{"tokenizer": "word", "arch": "mobilenet_v2", "kernel_size": 3, "stem": "single", "optimizer": "soap", "beta1": 0.95, "shampoo_beta": 0.95, "adamw_lr_other_params": 0.0025, "grad_clip": 0.5, "gradient_noise": 0.1, "final_lr_fraction": 0.1, "warmup_steps": 630}
Rows from block 4, named by matrix and row number. Each number is 128 + 24 x the weight over the matrix's rms, rounded and kept within 0 to 255. All counts start at 0. Numbers have three digits each.
# convs2: project pointwise conv (model.blocks.4.convs.2.weight, 96x384x1), inputs 0-191
convs2.9:098142168106142110122128130118113127117139112145084109125144157112153068106152199154150156107180119152132122120142093143139168122121172185126141139128131126098136093092144131130122108143142146127174144128098133167112162147136130170112132116112094131143119099120163165144130112131164127146156111145109131135100120144126125133105121106118090135150085129197144145076160105150125116121145153118067138132130165158121124151116098156160140135124069113098116116157139079117104164179175162122090121154099126110092113127131167135140121102123159114059155099122132127139167167175088123117
convs2.10:099162095116140131136105072142134144151116104145133103130173112104120171101113091128111119076127109136143102146141116111122121130143123093189163104123154131126102140121119096119152157128097151108128094136156136158120136151144108103174141134162117106136125131136138075107137099154121083134086137143119098132193120212109147119133178108171135161096073137167135116174121156132130090125166137128102176154120118121112128165127113102190129126164162126146175118163141161133113143063128130093145108131158118114143151140159110147172140139112098154128132093087160116130123136167153121135
convs2.11:130152171144110101151130123099144145109100123117120155088133124092092132126120116113124158110129117108135106129124099141093116062165099125127140153150087158167129135125133108162112152087130137120140124128117153163083132109168102118083099131133177097108080097131101102139163109112077156127148162144089126119122142119150138126148082131150148093089073147117140113135109158096104117155143146127121141128093131139120131079116132117118115110136165120066091102084128122142133129151112153117117123075113120103131116117125103097145152136141161117122124101173121141138093135154167091141
convs2.12:086067108177170196148128122115182127070105181116159157167139153141094120109129116091121114103173127112158155110056154133121134094142146111137146131162087150134152142124106143148085144147105138163085082121104134110065133087118152159137156131107122101141070154126187127098138127139097111111138124115157145156119147164107140108089116118134147170127147132109160159113103121074098112123095122138185128090091129128112131156145109116109148103159126123142131178148143167131106142152113101095166117138102083103124111126113107115109141126159138119050092144185114173126109125118117117095
convs2.13:121130120183142138138148150154184151132114122121134174103108158167122127099123178155161138081160145087130125140123167127168116147118112170149110113097169106157076157113174156139101094114150155125143139120139139108097117130118072110141103159151041126115123133131145091132100116144174127093098091131132134154155168140120094151125165110107133146148090133137110119133132094092119133167120143115088108102111111106127151135158101094118101163111112133177139135139094101117136120127122146103154130129161154097132111129080138124158131083134145105138124113097133138128180132160130163123
convs2.14:135136135134105138132173145151098123147095134140124133148162090128115124155115138106150154145168086148147111123104110129116128127113111095099149155064115137123121087141131091105142135144153158171128159116067140116114108162119154140128111160106166172180110113121098116122139196140089096138113134121168119153122088141128100153102148151106121133139128077082129092146147178167093100103105111133165144145088133122140124119172122139134120104150134154132144121135157158110112133127128138177103109156121125109088131144139116111142113092132125097155112158134125109114159123084145125132
convs2.15:115099146119132117139127125109119139072156148156110120116118157115120141138115134102126163104121154117105134125129111114127145113148136147115045099170130143124090113108131096135113159102101122145186157120153123126129090128162123152127108113154105138111106094124175141085146108098122119114143164116174103099159155101148134139146087080163137144124112152119094156152129158146117113130133119153147129125111119148092127126126083132107154125112087092097183124110134141148126119129139157154165088094125163141082127136121079114140131109099111078111155079114104143124118135172101085120
convs2.16:122133104121117119142103166097117148107135105098134111108121123121133140109106114153137128116136153159111183109132143153169151163156091154140096117128111169159158081123088143167131113133139140117125124120151122136123120152139099101119136114132176112141139100130120137125142122148142132151119159122144134087179142118100122116131105104115114094117129130141118143117131114197096112126117108150109108178131088139130119090137149136117137057141144100135144153138172162115147114151144102134138105129129091130145124172138105128145154100148100115185152125122141083108124183137130175128
convs2.17:098126130131138105138125091094135135157164113110140095126112141105127129128092124193139154130137153137101133123143120129157131116116116088127178129147132127099129130158097117156133153129153114094129125148079136136092116165138126125130143133081146122115084101107143140164105150146111126163122128117124082121096132118096166074112128098126131116104101143145178105111138099110139113136096123164067092099142087133141126134099092101142113105163091139149113078128134119135134120103111081146148152110132128135109145146104117114150085119138169150134091120083148091071108137113150138164
convs2.18:132129115154127071118112110099138102109148123153172145116123118102118100135093166168113110107138149183158122142080115144117117115130170083173153133148131112120127133118096093152140153133136095153114116089095095112156137167118141094086149134150137185130107108092112118129109153173125123133125129117095121139138119143112176113155138104161167089122172095126128112108125155088156171099092157114134158080121136160115127113149100094112156173148127173135142151069117145133161162133085100087108125140124102123129142138086111132145125111166142152134110151138140134143122139123117127158
convs2.19:095128104157123104169135148164113109115116071149137142107135152141124130158131135146161133133134142164140124128153131139145110124138166147148159142100141115170154130078144081113176089155130158120139085119114119117164129147167158122158142108147137122122145125125109098136111142112137118121122113118143142140110145140122151141122158157125141077126146135131163122088084098114126153100188154141142123075139136116111103154100105130140110116119084178165136086095144137139151134164130130130183151116150097138097142138129138134115157164116117163120160111113125153111144079154147116122
convs2.20:106153104098140111163105145073130142136113093118145129122124136181124111118147122155093139108170127090159137149130112114077097169129148090146130128086121113134140130138108134157100138104096136180125125128099114137137117080152157138088152090103151127107129144105139133151141119136135133137132149058145133115097140141164106128124118161114144127162106137086139168143137108161093075124126130106086134157165118121097111130150186130137147159097116105114150123141145114141130167079077121139145148131114118127146106128134120107107103123138126102075140112116104110090127117095122113102
convs2.21:153094125107138131137097141106132115123119123113129135133082144095120086125147075148143181144143096138114113135121198126143118159119141164114150115084126132078149098083139143175116086118144131119135095123130170181172162125111136113106106102124140117134130120183109160154097104131100130124152157140131124146102123142117117108136101098141109150133104115144153102128122150125110123155123126159106124153136113145145157120140133147115113116129142163146122081133086140082152144104136159179111142175144106109153118132099128159143132154163190117191115146117095102117111151163107131149
convs2.22:134111135132117153131145135122114145157160153122126099160114158131155151162111149123124076139154154127090131121155102099095129105139087114158089126124115148138102193125161188121116141138115144135099099160173131141062146102192139134090142127119117100152156119125127127114131138119102132117153109133120131175118130107119175137131135114211139145160093158183148115135135094119103107147129149128116183116100125179140147162123137149158123194112162153137152119180107137135166166079130169082148088144162084133123145134131131084170134156174132104131131112103132123159120143108176139195
convs2.23:156139145139087102151121133086086153122110131103137093094126117136117138096140135126125152161179110128125112147096119067125128106134123128163124167150139147152132108118162150188120126146177124114134116134176116131131108134142130143112153105101125136139108130155135156137127123137126118114129119136182118114116110164153151096146114116100172111103090125114123115134128127154104141092129117130077145120114124109091127173162130133116178150113083129114160118090100126133150158111111128138177140115140126098167102113112142131102149127127165132137128145159131120139107124166174163115
convs2.24:136131135117135094139141143096127117141100105131149111142133116146140126109127102099119124130120109139107106077142109134142100141141113135180125171097161111148152118125148115123083186108112076132128119193120164189085134137136121088099096121099133124121130125142124161148149136156139172115131082098127081107138122118123115106123161089110116086110113117160131108115118114094147123162136118117133116117153172134123102136096114140106111142133117118192134075131114081157121114132133180086155147156148130134145144125107131106093120139119111164133146134166105146170117100141104118135
convs2.25:160149146118122140113114109138092148137133109137110118131092136087087101128118118144098110143126104158124160161149077125098140140116136118135136109137117135126140133126112120107132113123115118168122144106136158091160163098164142107142157144175132141095126131145110154127089128090096155151081096123145149144116156107107125129106119086145126106121128111142133125149152120115148121138097147106138112119141123111112152134129136167107105122090157111161108117114127142118112107170126189153188163131106120102141169155136159094105073161072091145106129075085099147113091102099128075140
convs2.26:117108145147145142114090150081119092101120114105142122134133130142161162104097131104132131131156141104120136145158141113131110166092157088115100145116121146106116140170126143112108109105119135148116103140124096096151103111100115124113127138129159117147167184147109140149101151110136103110128138148130114148128124163106154112147115111099092131147088125113090104124142131127109124147148136125133083096126131128145131148084161100108139177130130131156109128124098158140129133094121152111132145151097093161213122124101177085123122111119138146131159134118118127161122116102083108144
convs2.27:146173151150132147110174113180125139122098098158111085101130117120085161174128171153112081123103166099139112132104109132127133102144116116139160138153156105168089125080095137142074120106143123102130080156104086113091137119117148121104149132125045112122119108114119157129115140164108129153150120132095164127075142135206169099156121109098182148126106149127135158127163116103122133138159137134144141110165151111120173180116123162150118149097152151142107138123136107081167158077138130084142186127127145152129111107147117152119147146151141131132138139105144132138091140135138146131
convs2.28:107079100135114144136156127137138165107108112090129165150178133130091115168129033105129093123115156168161128143189134090140122106126142061158121120134145178109138110088155089127131112143160164165136106131135133069115136123123131156171148113137137131103154158137119097143097130135120124105087160128129127122139100115131085110158115083063121126130116160153125131138126139177135163145168197108097131092127159156131143109136140153068095145178124124118126191160151130130113140132088113121113132150145149145147124149128115125150135113120124202161118076129072140143158128131081133100
convs2.29:137124121161124111123164124125126111153090131120190137102110137105110141169155154119132167127120125140144143122123123128123123140144105121155185139086131085081129064038141142157079124122094157149141136108087154135129114142119154156157124092122077090151159156105162120128103129113122136138138141144143131128169155124152125103105148151128079135085136130126092116150118142107143150096132101143132146146135102123135161151105126100102135145093126152100101101115109139091131141127144129133143132095165141132129133122128098128140060083104107141083124126113153115151072142115119094162
convs2.30:173130082115117131166088116119111097119123109155154137127098131138174160122142172097093122142095108114158123141139113119137113153122092138149108128138093125117167140147132131163135165141143159142131114101142122131154136122135126116138107064106102180144083160147125075136105112166087123109113142125150128124126124126131122124117115099118115123120131135162144160170117148132123148129141119077157124161161136102127090155111091131135116093143114183148089156119121131138142166147146142102119149152117160145098144094143104099103139179108126100097125146122141111120098130097143082118
convs2.31:151127134182116086152144142118127137135191145126128124136086131163120074192142129128130144132073151135148174102131122161169111129125131133105110134085125163078120164138146120104162145145113119152135085116096122150081162094140068154111124137151138138172146122099099156186146109155165169125138137149102133175109115119139111131143148094090098180126132122110108132124131121101143168151170107136142109156136168097142118108090110127110087151104122112126143172157141123115113162133140151068119104096161140142135117131133153111155139183163136181094098159147151131120164120144153152148
convs2.32:127117105164134065130115136086106159128141096131165098155115147117141181106122163106154167147092106117167141163111080128098136143156143106119150067110125133091174157110143129111159104119175164134145064140079120151120074144153160102119109166155120122128100136127128078134114140115113101115148102121146140096108143163109158114126118118133112130125131104107107129137121123120136088091161126091174174151150122113131104118142152093150109081113115130119140159159149153110144117137141112123104062129116092163122182136153093154106112100096158116122109131138103140166104126100125126114
convs2.33:101180146125116130087112135121161138093191085086155120138172122126074116142106106157123123100171129135139133119115136093110102111126109155108195119148151120168152141141126139093128121117123134067159126104137101141144129128131158167125155120111120064139197102095126101117135115115119112085154121136091158117147139134081138131160150143172151132160065135096102123178117111164161156132135117163107157124152112124139121148132153139139158142117119114134157140136081129128111122109093149095127124110139092122151127129113101083136128146078142133134123084129112142126153167168102107133
convs2.34:148070131120147114150139128133116122105113143115106096126143087094115123076121122130137130162125115122098107133164203130101115137101140100153114134138110107128152116113089136110108143101131110118144139119163130115143062126122135122105104102138112113109133123109156148095097056165131156106138139154134123098105121168122121124116129116108094130136068150155116130143141092172131123117137142136112160133132150135112123101095130169129138145123135131141123052108139134085142111155154133110109146123118143139154103125109087160136120115089140136144104134152129145128110094101138107141
convs2.35:116148096143110134113104123163146148152111119150117113135105083120135154145117154093124121117079147176122162122103150106155122097135120098143096114109128118105106114099098144146154155121150142113100092107113097112124141136097073138113116121152092108132141119164159118121144123117113112141131102106143128070110114115148091146133112143113128124147096140154145124142081136133156141128126153141143154192123108179097121117145159179093150116139138084114150083102167123129125127154095166113166111137128125096138150121164120127097173098171174174109125077105159150092115111126139118147
convs2.36:166128140106109151134111103117147111107119111149132147123109095099126126151123133130132095159125116131128106126145178153141119116129149094139110135156133120157128140112108138097101136155075076103129110077110140127071113104149123186103101184117158103139094103126173195139147107125134131077091142078140106148107123137141156117168152151148134118113142179121132135149116129159087143139148105142151126150138114184134111139120123105143105168115141112146131122118112139133099136128115122099100106136113142169148088095102125121120160150140114124106156164141104129131119120154134136106
convs2.37:172116144143152156104101130121129151074145142112136164125121110133130160135123160101138179132162078128138092132098149114122118143139076111141085112131156112126122087192148107123142144129142125152118110139130111132116163116146131144135104132087166100131101153108160132109070118139141126094120128094126110112132164155126134124123092142092103097106144146115147180144163113120139129145151103076149127159124105064124110105174144128101149131134134147165149129137084065198166105166134116136088148105141161151109149154121100114125148152098133136117116137113127120157109120123164078140
convs2.38:131088128127075111098108105165139117137134128121091129119066135117112122135104124123101099109136142127135130130127129124171117107100129119105136138103109096130109117114112120150130112135124083136102160122073136109143113159107118105141082160118120088124154158153170122068145142128122121114141077125139127104189101112138083114120150139174098133130163116129139110153129152122155153089109129150096148140123122185125166109129154123097125166122147142097121172136157061153163112101147120104133153121138093095147113089124155175109139064132148150132135141129118125158098113118109139149
convs2.39:098125146129131143132146159112079126117122110151116125124100152107133169097116104144150088147146128083147079127147140147168102118112102139089125151134153070046154073128146161135072119115131083159075141081104112139125102118146135138097114136132118122134180101131166151105144090134102101151128161134171133107110110154164156142101164171135124147144141142142175098166163110133117111168147122113112162079109116134109141116166103075107177111127174171156106137177098162144139138147146141139169128121128123126117115144079171180115129164092143146124129110162152132125115110156095168123
convs2.40:131122142119127122088116120158124131132117119110153100169116103144083130097136118118144130124130130117059129153112139090112133109139122171138127134165158114132134088138098085152090121126089135126125133157112139120134107124147136122115122090124119112102124144120099095069146151098145105147092132126131099151117113107145153139118120128143120113099139177141145105154132115124136123139124181109127114148137119087166140098107133165070129158126111128127136115147148113150162143153114131147113134172127143131136099139115141132135125099112132103123118146138139117152085172155154084153
convs2.41:150118154144122131137097127115083108138112132123089121118125105134126150103083101108181118149106093127121095142178118122171128124123163170122116159165122145145148134127122116163151182176127118124067089144217102129144141113079112138166136107125110126175115173159107158134113105137064114089122161100178136123096096093132116117106117129148126145095149130149163133176127110116108095102127101115153128132115127130134101157129102119106141129157134130105150152137130129129139145141138131113094165113090121158112090145107132133149122119132143148152117120151104120117149115128142128124
convs2.42:094141120146123117087128105152141144136127125113185130112115071131180140066107169094145137138157149091121145092123136140154137133162133129133090105062164120114109156092157154135136130132118119123125152148122115138116156157130119152178095122167084117139119150148125181107123127086129130078110107129194146079133103142118114099149131142099145147125147076157119179128125144154118136141122091144137085145082106114122130114169116102100106133126112128088106177155158150121130140133134124139148090140118106132159094123132124119127126125114102151125124108155130106097078081143116131144
convs2.43:127130127126118119105122119125133122138132139076116142132207140171130104106099114130117106128119130084107089104166128097096129142143113128158095129152115106122138130153123130102173102106124136148125147136139078106103132130117105159122112152106097123100154090164166166116116093064140162101114139120181102118133109122083118090101151158123132160126157121169115126133126136117099135128164156102093131132143130139135072123160144105097122120142158139147083157115138131169127134080118115113123140124131147127166113120128123096110113096112123187128114117140143144089124103106122109127
convs2.44:166162143140142181113121149133098121184125179136136115115164146134150114187137125149111117135149120127123141121103147134183126129154086097116170104123127102095163122115119136153111128138181135116135161096117137099131119125144075122087100162110125133131127131113153147133136102146095109081102135135105148151065119142126120123109100127082117146128116150153175152110161130107095219074196137094134142139092141184142142124117184153126095110112123083136124179107146112106130129098126116081121133120146111160129139134128159098141115137137147102111144146134134129166143158111110116125
convs2.45:124131145139085092148071112145087106121089146105093119133100129139126169115172139129137112086111120120134080094154124107115101138101109134123164152134096168169125114122108160139135128133142106126152139148154089116157173121150141124161151160138097138141141099174140116144175086099099111117126245114154138072141127143110110118113144153113138108114131138143123148170101114152112116099090132138178095106106144147117125101077186119115196128173144170132116095153133111067141113129166112130139148097108129108118099147173103143110088109106110131153116126151120135121100118130144092119
convs2.46:135136130136116090124157121091141123135105150120102134124141111153169142165164140110112097102092133128135087152082131108116107137147124102158101136137106120144168143117136152096152144114127106130098113160136113113104124139105122173160109075123149120088126119107165089135113142089110149122151107137115149143085139131102122119124070153141101135127147092176105111120099129144117122120117145107161151093113092154126148091113152112112138140162120135116120100152148154122080120140135104160111099125127090095132108152179097115109148136130113161138136127134133139110145101131101147102
convs2.47:167122081101124119153173130134145142149130120158114144111119137109143170105111107135144132102116100114105148147148103137125140124133165114118140159124146133131146136125143118169111136091141191082110151138065114106116110119180092157108106151143175180119157158144095130124122157107136134124134128113126161061143132078131094104137146122133145150174138150145140097155121150153101149156095123133114114127127141171116129123128085136091112131133153164108104177123131084110085121169166105175103153127103158146164148137125147135131097140104136140164116182126115135132095136135126126127
convs2.48:073133126103150122097151124144097123139140115145116106095077125101153092170132155087133166201133136210128093141124137140153136121142142144123123144174126131119122094160109129138153117127114096118124143129146133180130119174089158140141137133135118161159118155148147164165129164117119124106121147103133117171179114146116148132148153120175130136110139151153122144124128121122150116122150138139098149147111099143095126143096141156153131092121118151127134137051101134126113120164166116092112106116116115110143100085116104115064150116142109073148133160183128097135114131095084078138
convs2.49:142111115135092144161069148141167088152149123128149157166118131168090140107124132154172131144102116118138125116156116132164152128144129114157123147077129131121158095116145129126104123122141132143103114090141143144151133091161143129173152177112109152117098072161116157130162141127142127148123132117136124119134129170113120138139150088182135142123147165156151144131116120154156119105090164156124093139120161126176126149089140126140109135147120128153096105122128152139130107153147147132111095151126164148113164131158164138180139123145106146152140107123112162134125099144149138100
convs2.50:115116117039153137145135129152107140142134167106092107129137148147123105136115185114163076136146142105138138153141119105125106136121111116174116108123144143184099154133135095128097157095137077144140157112151102177132148109156118141156131118114108176192134102121133102136109190096139103097107176149169134148157140179149130135158146141091180182105151115143137158155117129137156105154106131134096101151146113084145098107149153109167163143147134115146129136113098118129115152138127103129136146092117118148119140144132116158092130154125109135118097089143140131136127134139101164110
convs2.51:124124133144085148155148134130145157117170168103147104158097100112132082125134110113125162186134081097161155137120080117175154123130172121110142104167096132152145097119140124093130130146117153106140131145124130127109106099140105098133167118097128119097198089109171132119208158097147124100146146116066114120138187087118134092088097112139150120136154110175122170147178111139118113091136113133145142126152129138143136147167096112076129121149113129145118150091125135117104144169125074163146114093113089132143136127089136075135171157105089141108140118166142128133134111085154108129
convs2.52:125159182135130134146105121152101090127087152141147110158145085116148156135159133169162081117146129092098110128147141103177122146090124144152127198134131163155136126092121135160084124136131080113166152121180151115138116173119109137132164105142109182152119145149147133141125088130119123142122088099146076107124135123089145073163116081160170134130125110143107141139106121141108114106078175141150143131139107176125140163098083110118105102106107133122147130103121093137100148159156146147130132128087112145153160116135149096118108091104137126102137074145155136104105133130087122110
convs2.53:145166133145124136135178165110141164148158103115165134148129136156112105139117146187177107115114127172103160122058143204141091143111157180121136172107151110134125112145128131150114162125143136116158117147161120160113145125146144110164123147162101125151116078171143110194119113155106136143107080151152138132161135135080109154131126107102138113145125102147131142092143068121156152087100180126111080178122119116134134129105074129131125138119141088111143076043157114105142116110095110141125111127141105148118144130105105129083172164157139093169137103104122157171130109144145170122
convs2.54:150101151159130161127150143123094138112079131139135103116125133108149163126135135107127185140149087130112060163093137103161114114089139149121149092116149145156145183208130132140172118107101124125105173116048127166074091074129145141084127112109091141128102143158116102127112145131103120113146143160121109157169109121149161167162132206098130101120071109130118100087130130070151088139092093141096103094154116134093130108159123157150165128130161158135098118124132116133145143157119089124137129109117158122095131130133119123072126109159104109119111142176144074122119119159073114144
convs2.55:103133145129132155129165146160115184121154119145118111082132113147096098138105134179137158149110060122134132151148127159124171135119135117104138095128150139134101161133155143108096100126184098128139081133107129100147136118116169126145135104126142123156109128148053133144134088120142132095145123080156157126152085148176108151119136127163154132121153136100131072145165128107171182115136186141125113101132121114105109133138158104134153098135119151147131126204151078140116116123134144125089147189103134110143124135160153140115116096167136119108137146088146092112161119161144136153
convs2.56:189119103141148160121152137126168173143148154157151135145102183120114107141147176138111171095096159181132169107091112120132108149148096140063133072160132116107106181154095129104130107158139060168132114110119096143117134149090164146108131112111145100097105112137135100091162113142113131121125132123144125079177111148159122108101118107099143129115137100135154128130105133139179119121126121125133111132111154147127154137113153114141109118113111098147161107145117122095131150130124118116128138107098118069145077127118141153131127114129095115093086150124151153165124137145098117130
convs2.57:144108155155139127163154124135113132118163135141077147127124158116111122119119162128166132105154104155112095140225129125153166113110112147154130093149107163105104119163122157124074117087142124165121177174147146132111111169124167174188101117123067125131152127098093153116070102111179126173145111155154118149164098090138095145139119123154155112120169131098084158118132054159152154138109132139126112162093134081130127151126131121137165150152136126152144138090143161171178130144120159131158116107143121131130169127109159128118136119152109122093099111124085130136139082143110114147
convs2.58:115104108085147138153116143161131164145126116104129110103126121131120147128121143134121110156109103128097128174184134151132139113097124118136133173119127180183122113110094139120081074141179101131150167115127103140128149152134159128102104108095150134115102152146100119155110184121123146154128093111087131100121087094146161156102168110119086143155135124144101147129119146141139089154124153074138087159123168100164113068136159158133130145126117062142129102155135084184158129144130156150148127109129122150195128133154114135160144126152109140107113161136095165121126153136102153153
convs2.59:094135166164076132128097134127108140141123121127128139117113183111145179157147144113102105099141111137105136135117118106144148150101117109140119131106097134106158117106145096169111126100137139109142102179118127117164144138115112135153123133116144076093148123175172128131150063126133106146136117154192116161147141114132114128139151128119134140122108150143142132140124114161173112144113124112128143168138144157191142196153144128133132166135170139162127118098131118152125119146114086168131148138077108151180100157177171092133164094132129119115127099132161145149058125126101133139
convs2.60:148148147139124121120156167139124106100138106144087139103151147132119124152146104138106162146134114145145141139067141118131117142126165122107098169096154094098138156136123100107068089158161089104101104135152094149128107100140130170094124158119085124111143141151161123096123110120116108147154159151147152156119107131132051092127120179112140131115096141114136107140168126117112159100120084118137103102121156128144120124107100066156108115096114159160132132115099142135154134139184094155119135141136199137129117086113109142082152113141130134148107160160128134097120131093109116114
convs2.61:111196084077137165144143124105098149189109110162111159106101087135147113096160120108115138154183108145138126115150089182139095144153118121131096105133098096098136114174118151171132128123118117121154142107090120157143159166131128126136089164132129113068145141195142156108153140123081099106166087113123114177120128133193121117098104124097126133152122095122107121152134127134099111114115159116117132148150126115099132125129145094140168157138106100127145127114096162134129105208116113106129141130171061145107142103141107158125151135122139123135158126129146129132087109142085085092
convs2.62:154153149100156140115115116138146156122130167138143137151136139116101157151158161150126083117133123134113097116133104092177131145108092132121100161110113096132096149123133178102159066086112126162151112146125136104162081138127117138102115135145150078091127108103100136127081158120111099171109140171190154151190136127133124095145156134118133136126100136134093124147099132150167103124144104080105105151108149085070142078106166112119122104154136121144123104174122096158145109146166154131064144127165088132123114127118120120119146084101113133162088088123127147120121144163121110150
convs2.63:117108118135123112143123168118127108116112135121147122126145151140113153166130125113156150197112119096110138110138129116119101108119118154143042108142115129173097134111144115157150110125121117145142124137139095103112156134122120136118102105102109132131118118090135110170134129095173177102140111144151132132171135138154176118086135180125124162139135157124110130183126121109148134138149100125150155136131111123124168155131098112073134125117112155139123139138155107120131128112124115169177143119144089130158148108123144150098101161103097105151143125147158158110118148142160131175
convs2.64:144136131137121121136119100156107121165127175103162095131171127171133118169116112141103165108121120115114100121140147091138160100135107149124179158151119160152104128119125140103088152106109102150162142138122162085169146118084168082108136126130095148121098149111106137121171130107101136128102127136112137123147130151110122118089155095097093093117120123157097160113097139139119130121116208072087137133149120130140147146087061125120169103090162113116117108141137124146165134149208117111154079158098100161133096114143110122110118123143138116159138143142145114126100157107153125122
convs2.65:143167109103154172160104153156088137164097182101134127115143133119110126145115164132103097159099137094134128082118118163127102136134125128098138026099142117092124149105135146164104116123109119120127150138135150138148151150118075115154138147127141170132119109123141143107093112107155102117142094149117092159139146176124100140129124143103134121153110137134138151110130152177150142110103155150173092145151114121101149136123110187155103131117122109137150189127132121149100144128120158181180163130174147147174162164104142101157080145171118113160127136156112101124155174082151140094
convs2.66:099152135125119111107091080149160174103119071127133124126116116138147172101098113111126173109091131099126145138095133144132142161129142157126090147166121106140128101109175114103155145156112126099094099129132127145128122175139099115153106111115087134145126119122124149148105131166136124097146131091145094124171150170084111114150123096120097093115156111117121110142137126100110165127149142137098137144120161109159159114114186113140118137151145125124091178143062162109157135093112105131109145145148087139158097101164134167144134143129135138102144138130111122143142115119114118113
convs2.67:125153132120154159102146119127089178112141156139124107125123120116185133113107133079113140155122131078106092121128137152117102097108143133116127158055158149090108104144142137124199138119134133163114159156166138086127156204168115153148115109146150141126125112108121141084106114135112093132153078132087076161148098147118133183110111099098086161111140115109127160155127180170150086129135093089064073094142114127119131132113109079120107137154088132157125103119123168104149070135191129109075132136138129120114105087136144168098116103105144120109081169146152157123139161122145112133
convs2.68:175100114159113105114119080159138129123135121106082155150175123166140103151120136146095135156179181178105134125118154154130089127121117111127142107139100172113136107103133124153074100117126115121112055120154120145148169112140140145144141057122058165115132127115128142145135105086123158094107158092114111121160091142162110133124117107141147146137177084093150146127123106144141124117128128090154081144127118139129124156128116134131086165129115140125129100128145094094156143157158122135156127136124112135163120152139165128123125144143130155130146141114131111094150146129170131152
convs2.69:124130121151129117132159109111170107079161112117107144091115112149118118097125116109069088128152113101137116089147092145096113102120135149114160132143133167099125093135067105106143141122097084097116157142095136118129145175126123103119086109130132075117134112120154146130126141151110123165102152150143121122161138102106135073112136174115093099104128130127112152107167155114140155122115101126180111118128121154146073139147108125124156108138102152116122164157085092178147145096124147176145110095109114099143134150110115164107104075134084167121112140151128141127145142136125083139
convs2.70:131144133107143120104183154115153173143106155139155123109137104153113106139146107105144109093153085109123103093167141132131120144107123147072133139124139145141130166143101179174113095143102107125102111178140149122098132159157075147112103165156120136133173139133140113109105143138133137124134148110149164109139126126142130144147101101131177151118136088161110182120139081109178105095143131141123110098130125100118137177129164114123173171141183145126117125157135109104136151109148166107183157113109096125150151135170099126118109138111139147076124131121122149131144108123088147123
convs2.71:119124147098105085139160156104145160118130147121117160114148126139131156157117091109160128132126143130102111089113092108114103117119159060155141131055135165097126161167129117157152088101157128151119146111110112127177159156126154124094067123117164152121079094090180152165130104110084143122106164172135105133157135093129195118152110130106161115150134122107147132156140147150081144151142164148132090118130125070134147113143120130098115118107149125118143119147147114199125132094141100150104147102134117129165136151143151110129134132123120112131171158159140135125113092143097116080
convs2.72:087079148120124115121132131125147167131128136106130166130145142182123145131173155140122127149123138068167146079117106122100112152151121113146121135089135131133158103143087122135138085154121130092152142166113127130137104188138175153138142119121094072113139116130055108140149137139118111169139170082125082096167121122136115125126120178169139138113107153176102132136119103131124156136124125180080147134099116155149138114186171096095118194150155110131129178167172113146108115141121135116142188113127127142137132156181129145075152117101104146103172181141116119168131120146134133146
convs2.73:113119131162132142129144163140100119138162139117114138136123100158131130108130075132119089166118150156161156145123112117139121127150129083145091137150094120111185141093130103094146073112131119153083100126094110137134127119117129138134095158118112104103140085149112132134149134129131172161146125124139077094141095158150137114125128111146140129133145108168138151148117136140143108128082139135104107127156130098171143122075141140138126149160113134137131085135060114157135128132124138117118133095133132127173101117127102143127124118094093136128144161145106167173102145114149142151
convs2.74:148180106151149144150163154156140104126126114152098112179133146179108142160155117115142066132142131142132099131096140158105084138139117133122132206174133082128093204106121140135096127139114113148105114129109122137120100103116115181142174093158101129153104153130088122084116159106130166108092164143130143126144097128141110114120111143140141113131149128107133136128147140110128154133099134120101188112119107078146115104125115099142131140159127146153197125123157127126101137158145103120163106139131135114090101138114108167094158109147075117096131119153145127151155126144132127148
convs2.75:125125108107181124115117184128094107144106077145109128147081122155073121113098147131124138170148132118057079104095139109118131113108105121140122140184118095123114176144129106144154113105151104120081135103087131122112120134123101111131116150151152110131152133140144119114126128105136136138116105137135135135163155105111150146136155085116136146121133182136120087170136096065147082137113140156140144150155158174164170093138133147132147147139115079138128109126122128141151152142133128137121135125106136149149137132103141160100127122136174137115072167118137121136130109156147125185
convs2.76:178143151129094124139133117148126117112148127148147092127118128103154203187126128136172145122115107162160121114148125159118141079108135077112142135150147151176177162142114126075143141156119149127150131124138159100134103185106118125092130101117159162113108158132103082127135140117155124122119144098138143117171138138136154122121116132121130185110106127142098135139123157113096117131157126105131132158168125122166118115095149164111100126095118096129162128120128124153198144133105101139151124154143168124144171114179155126145117127125124107154093093093091138148145081085150116162
convs2.77:160123101147164119105099119131136155084150177146130154130152126146158158130151128094134132097128125155097129154108162127113164112125104112116114097156157127115108131129138127105189102132108095135111198121160163139083158149114097124148103162166131143095115104103126134140128108121120124126126147148116121110109102138138116112151127139179128166132141170110151123154173117195122105145090169155124117108113114165114131100087102135121116139150139142094184138167164126123101106174150140127135141100115123154142135140094118149170109104119144147133128105191141108156140132135100100089
convs2.78:102120117165158109143092086142126132131145151119115147096163173160124099136144105195140137103145121112107150188145122110091117103105122137134129098120203118117134181171154101109164111182105190100126125135146090151121081157145106116130103088140140139154163145130106144107110083168146107113142135134128119150140139123142140120106131154135120158161095129127096149124102115151146116092167136139115149141148157110099135087151138121145138077140103149149117119162163127102155173134122107150149155136123119149130145150138121109134100213152140115139094116129114112179092100128097177139
convs2.79:176162158134107132121107135157135104139108155131166121130160136118082137195125117128178114076096121109134095162132133106129112131161143112137137137116102157110144165132101113161130133108111093093125085147129107089119139124125081125141114098135128124115151158085148134127120151114153123130170146128104129140113142106120140123124112117096094128149087141163088135100107119126130138143134192089095100134143146130151106106137096147119164151105164128139141089111118095183162104139148120131146104158167146121128099136153131106118117170139086124139056097123150145148134152177110147117
convs2.80:131120115131146152106137128109141141112122102111111122144108085102132156112150154136118129148135172146121090139129129187139131135112170095145124138122095085147126109161122100095133129153164078102136121128148115117154117147145163108104124118113125124161130077095116106100134160121125118119149103102139105151125121166145150091128171146120138168143128128104117140111152122166137122153130083142138134099121130104103153124153144136124129095124139095129148167135147159131159102116127075103078125143132130154153110129101121147151124099112108123125092116088123120112144171096130104115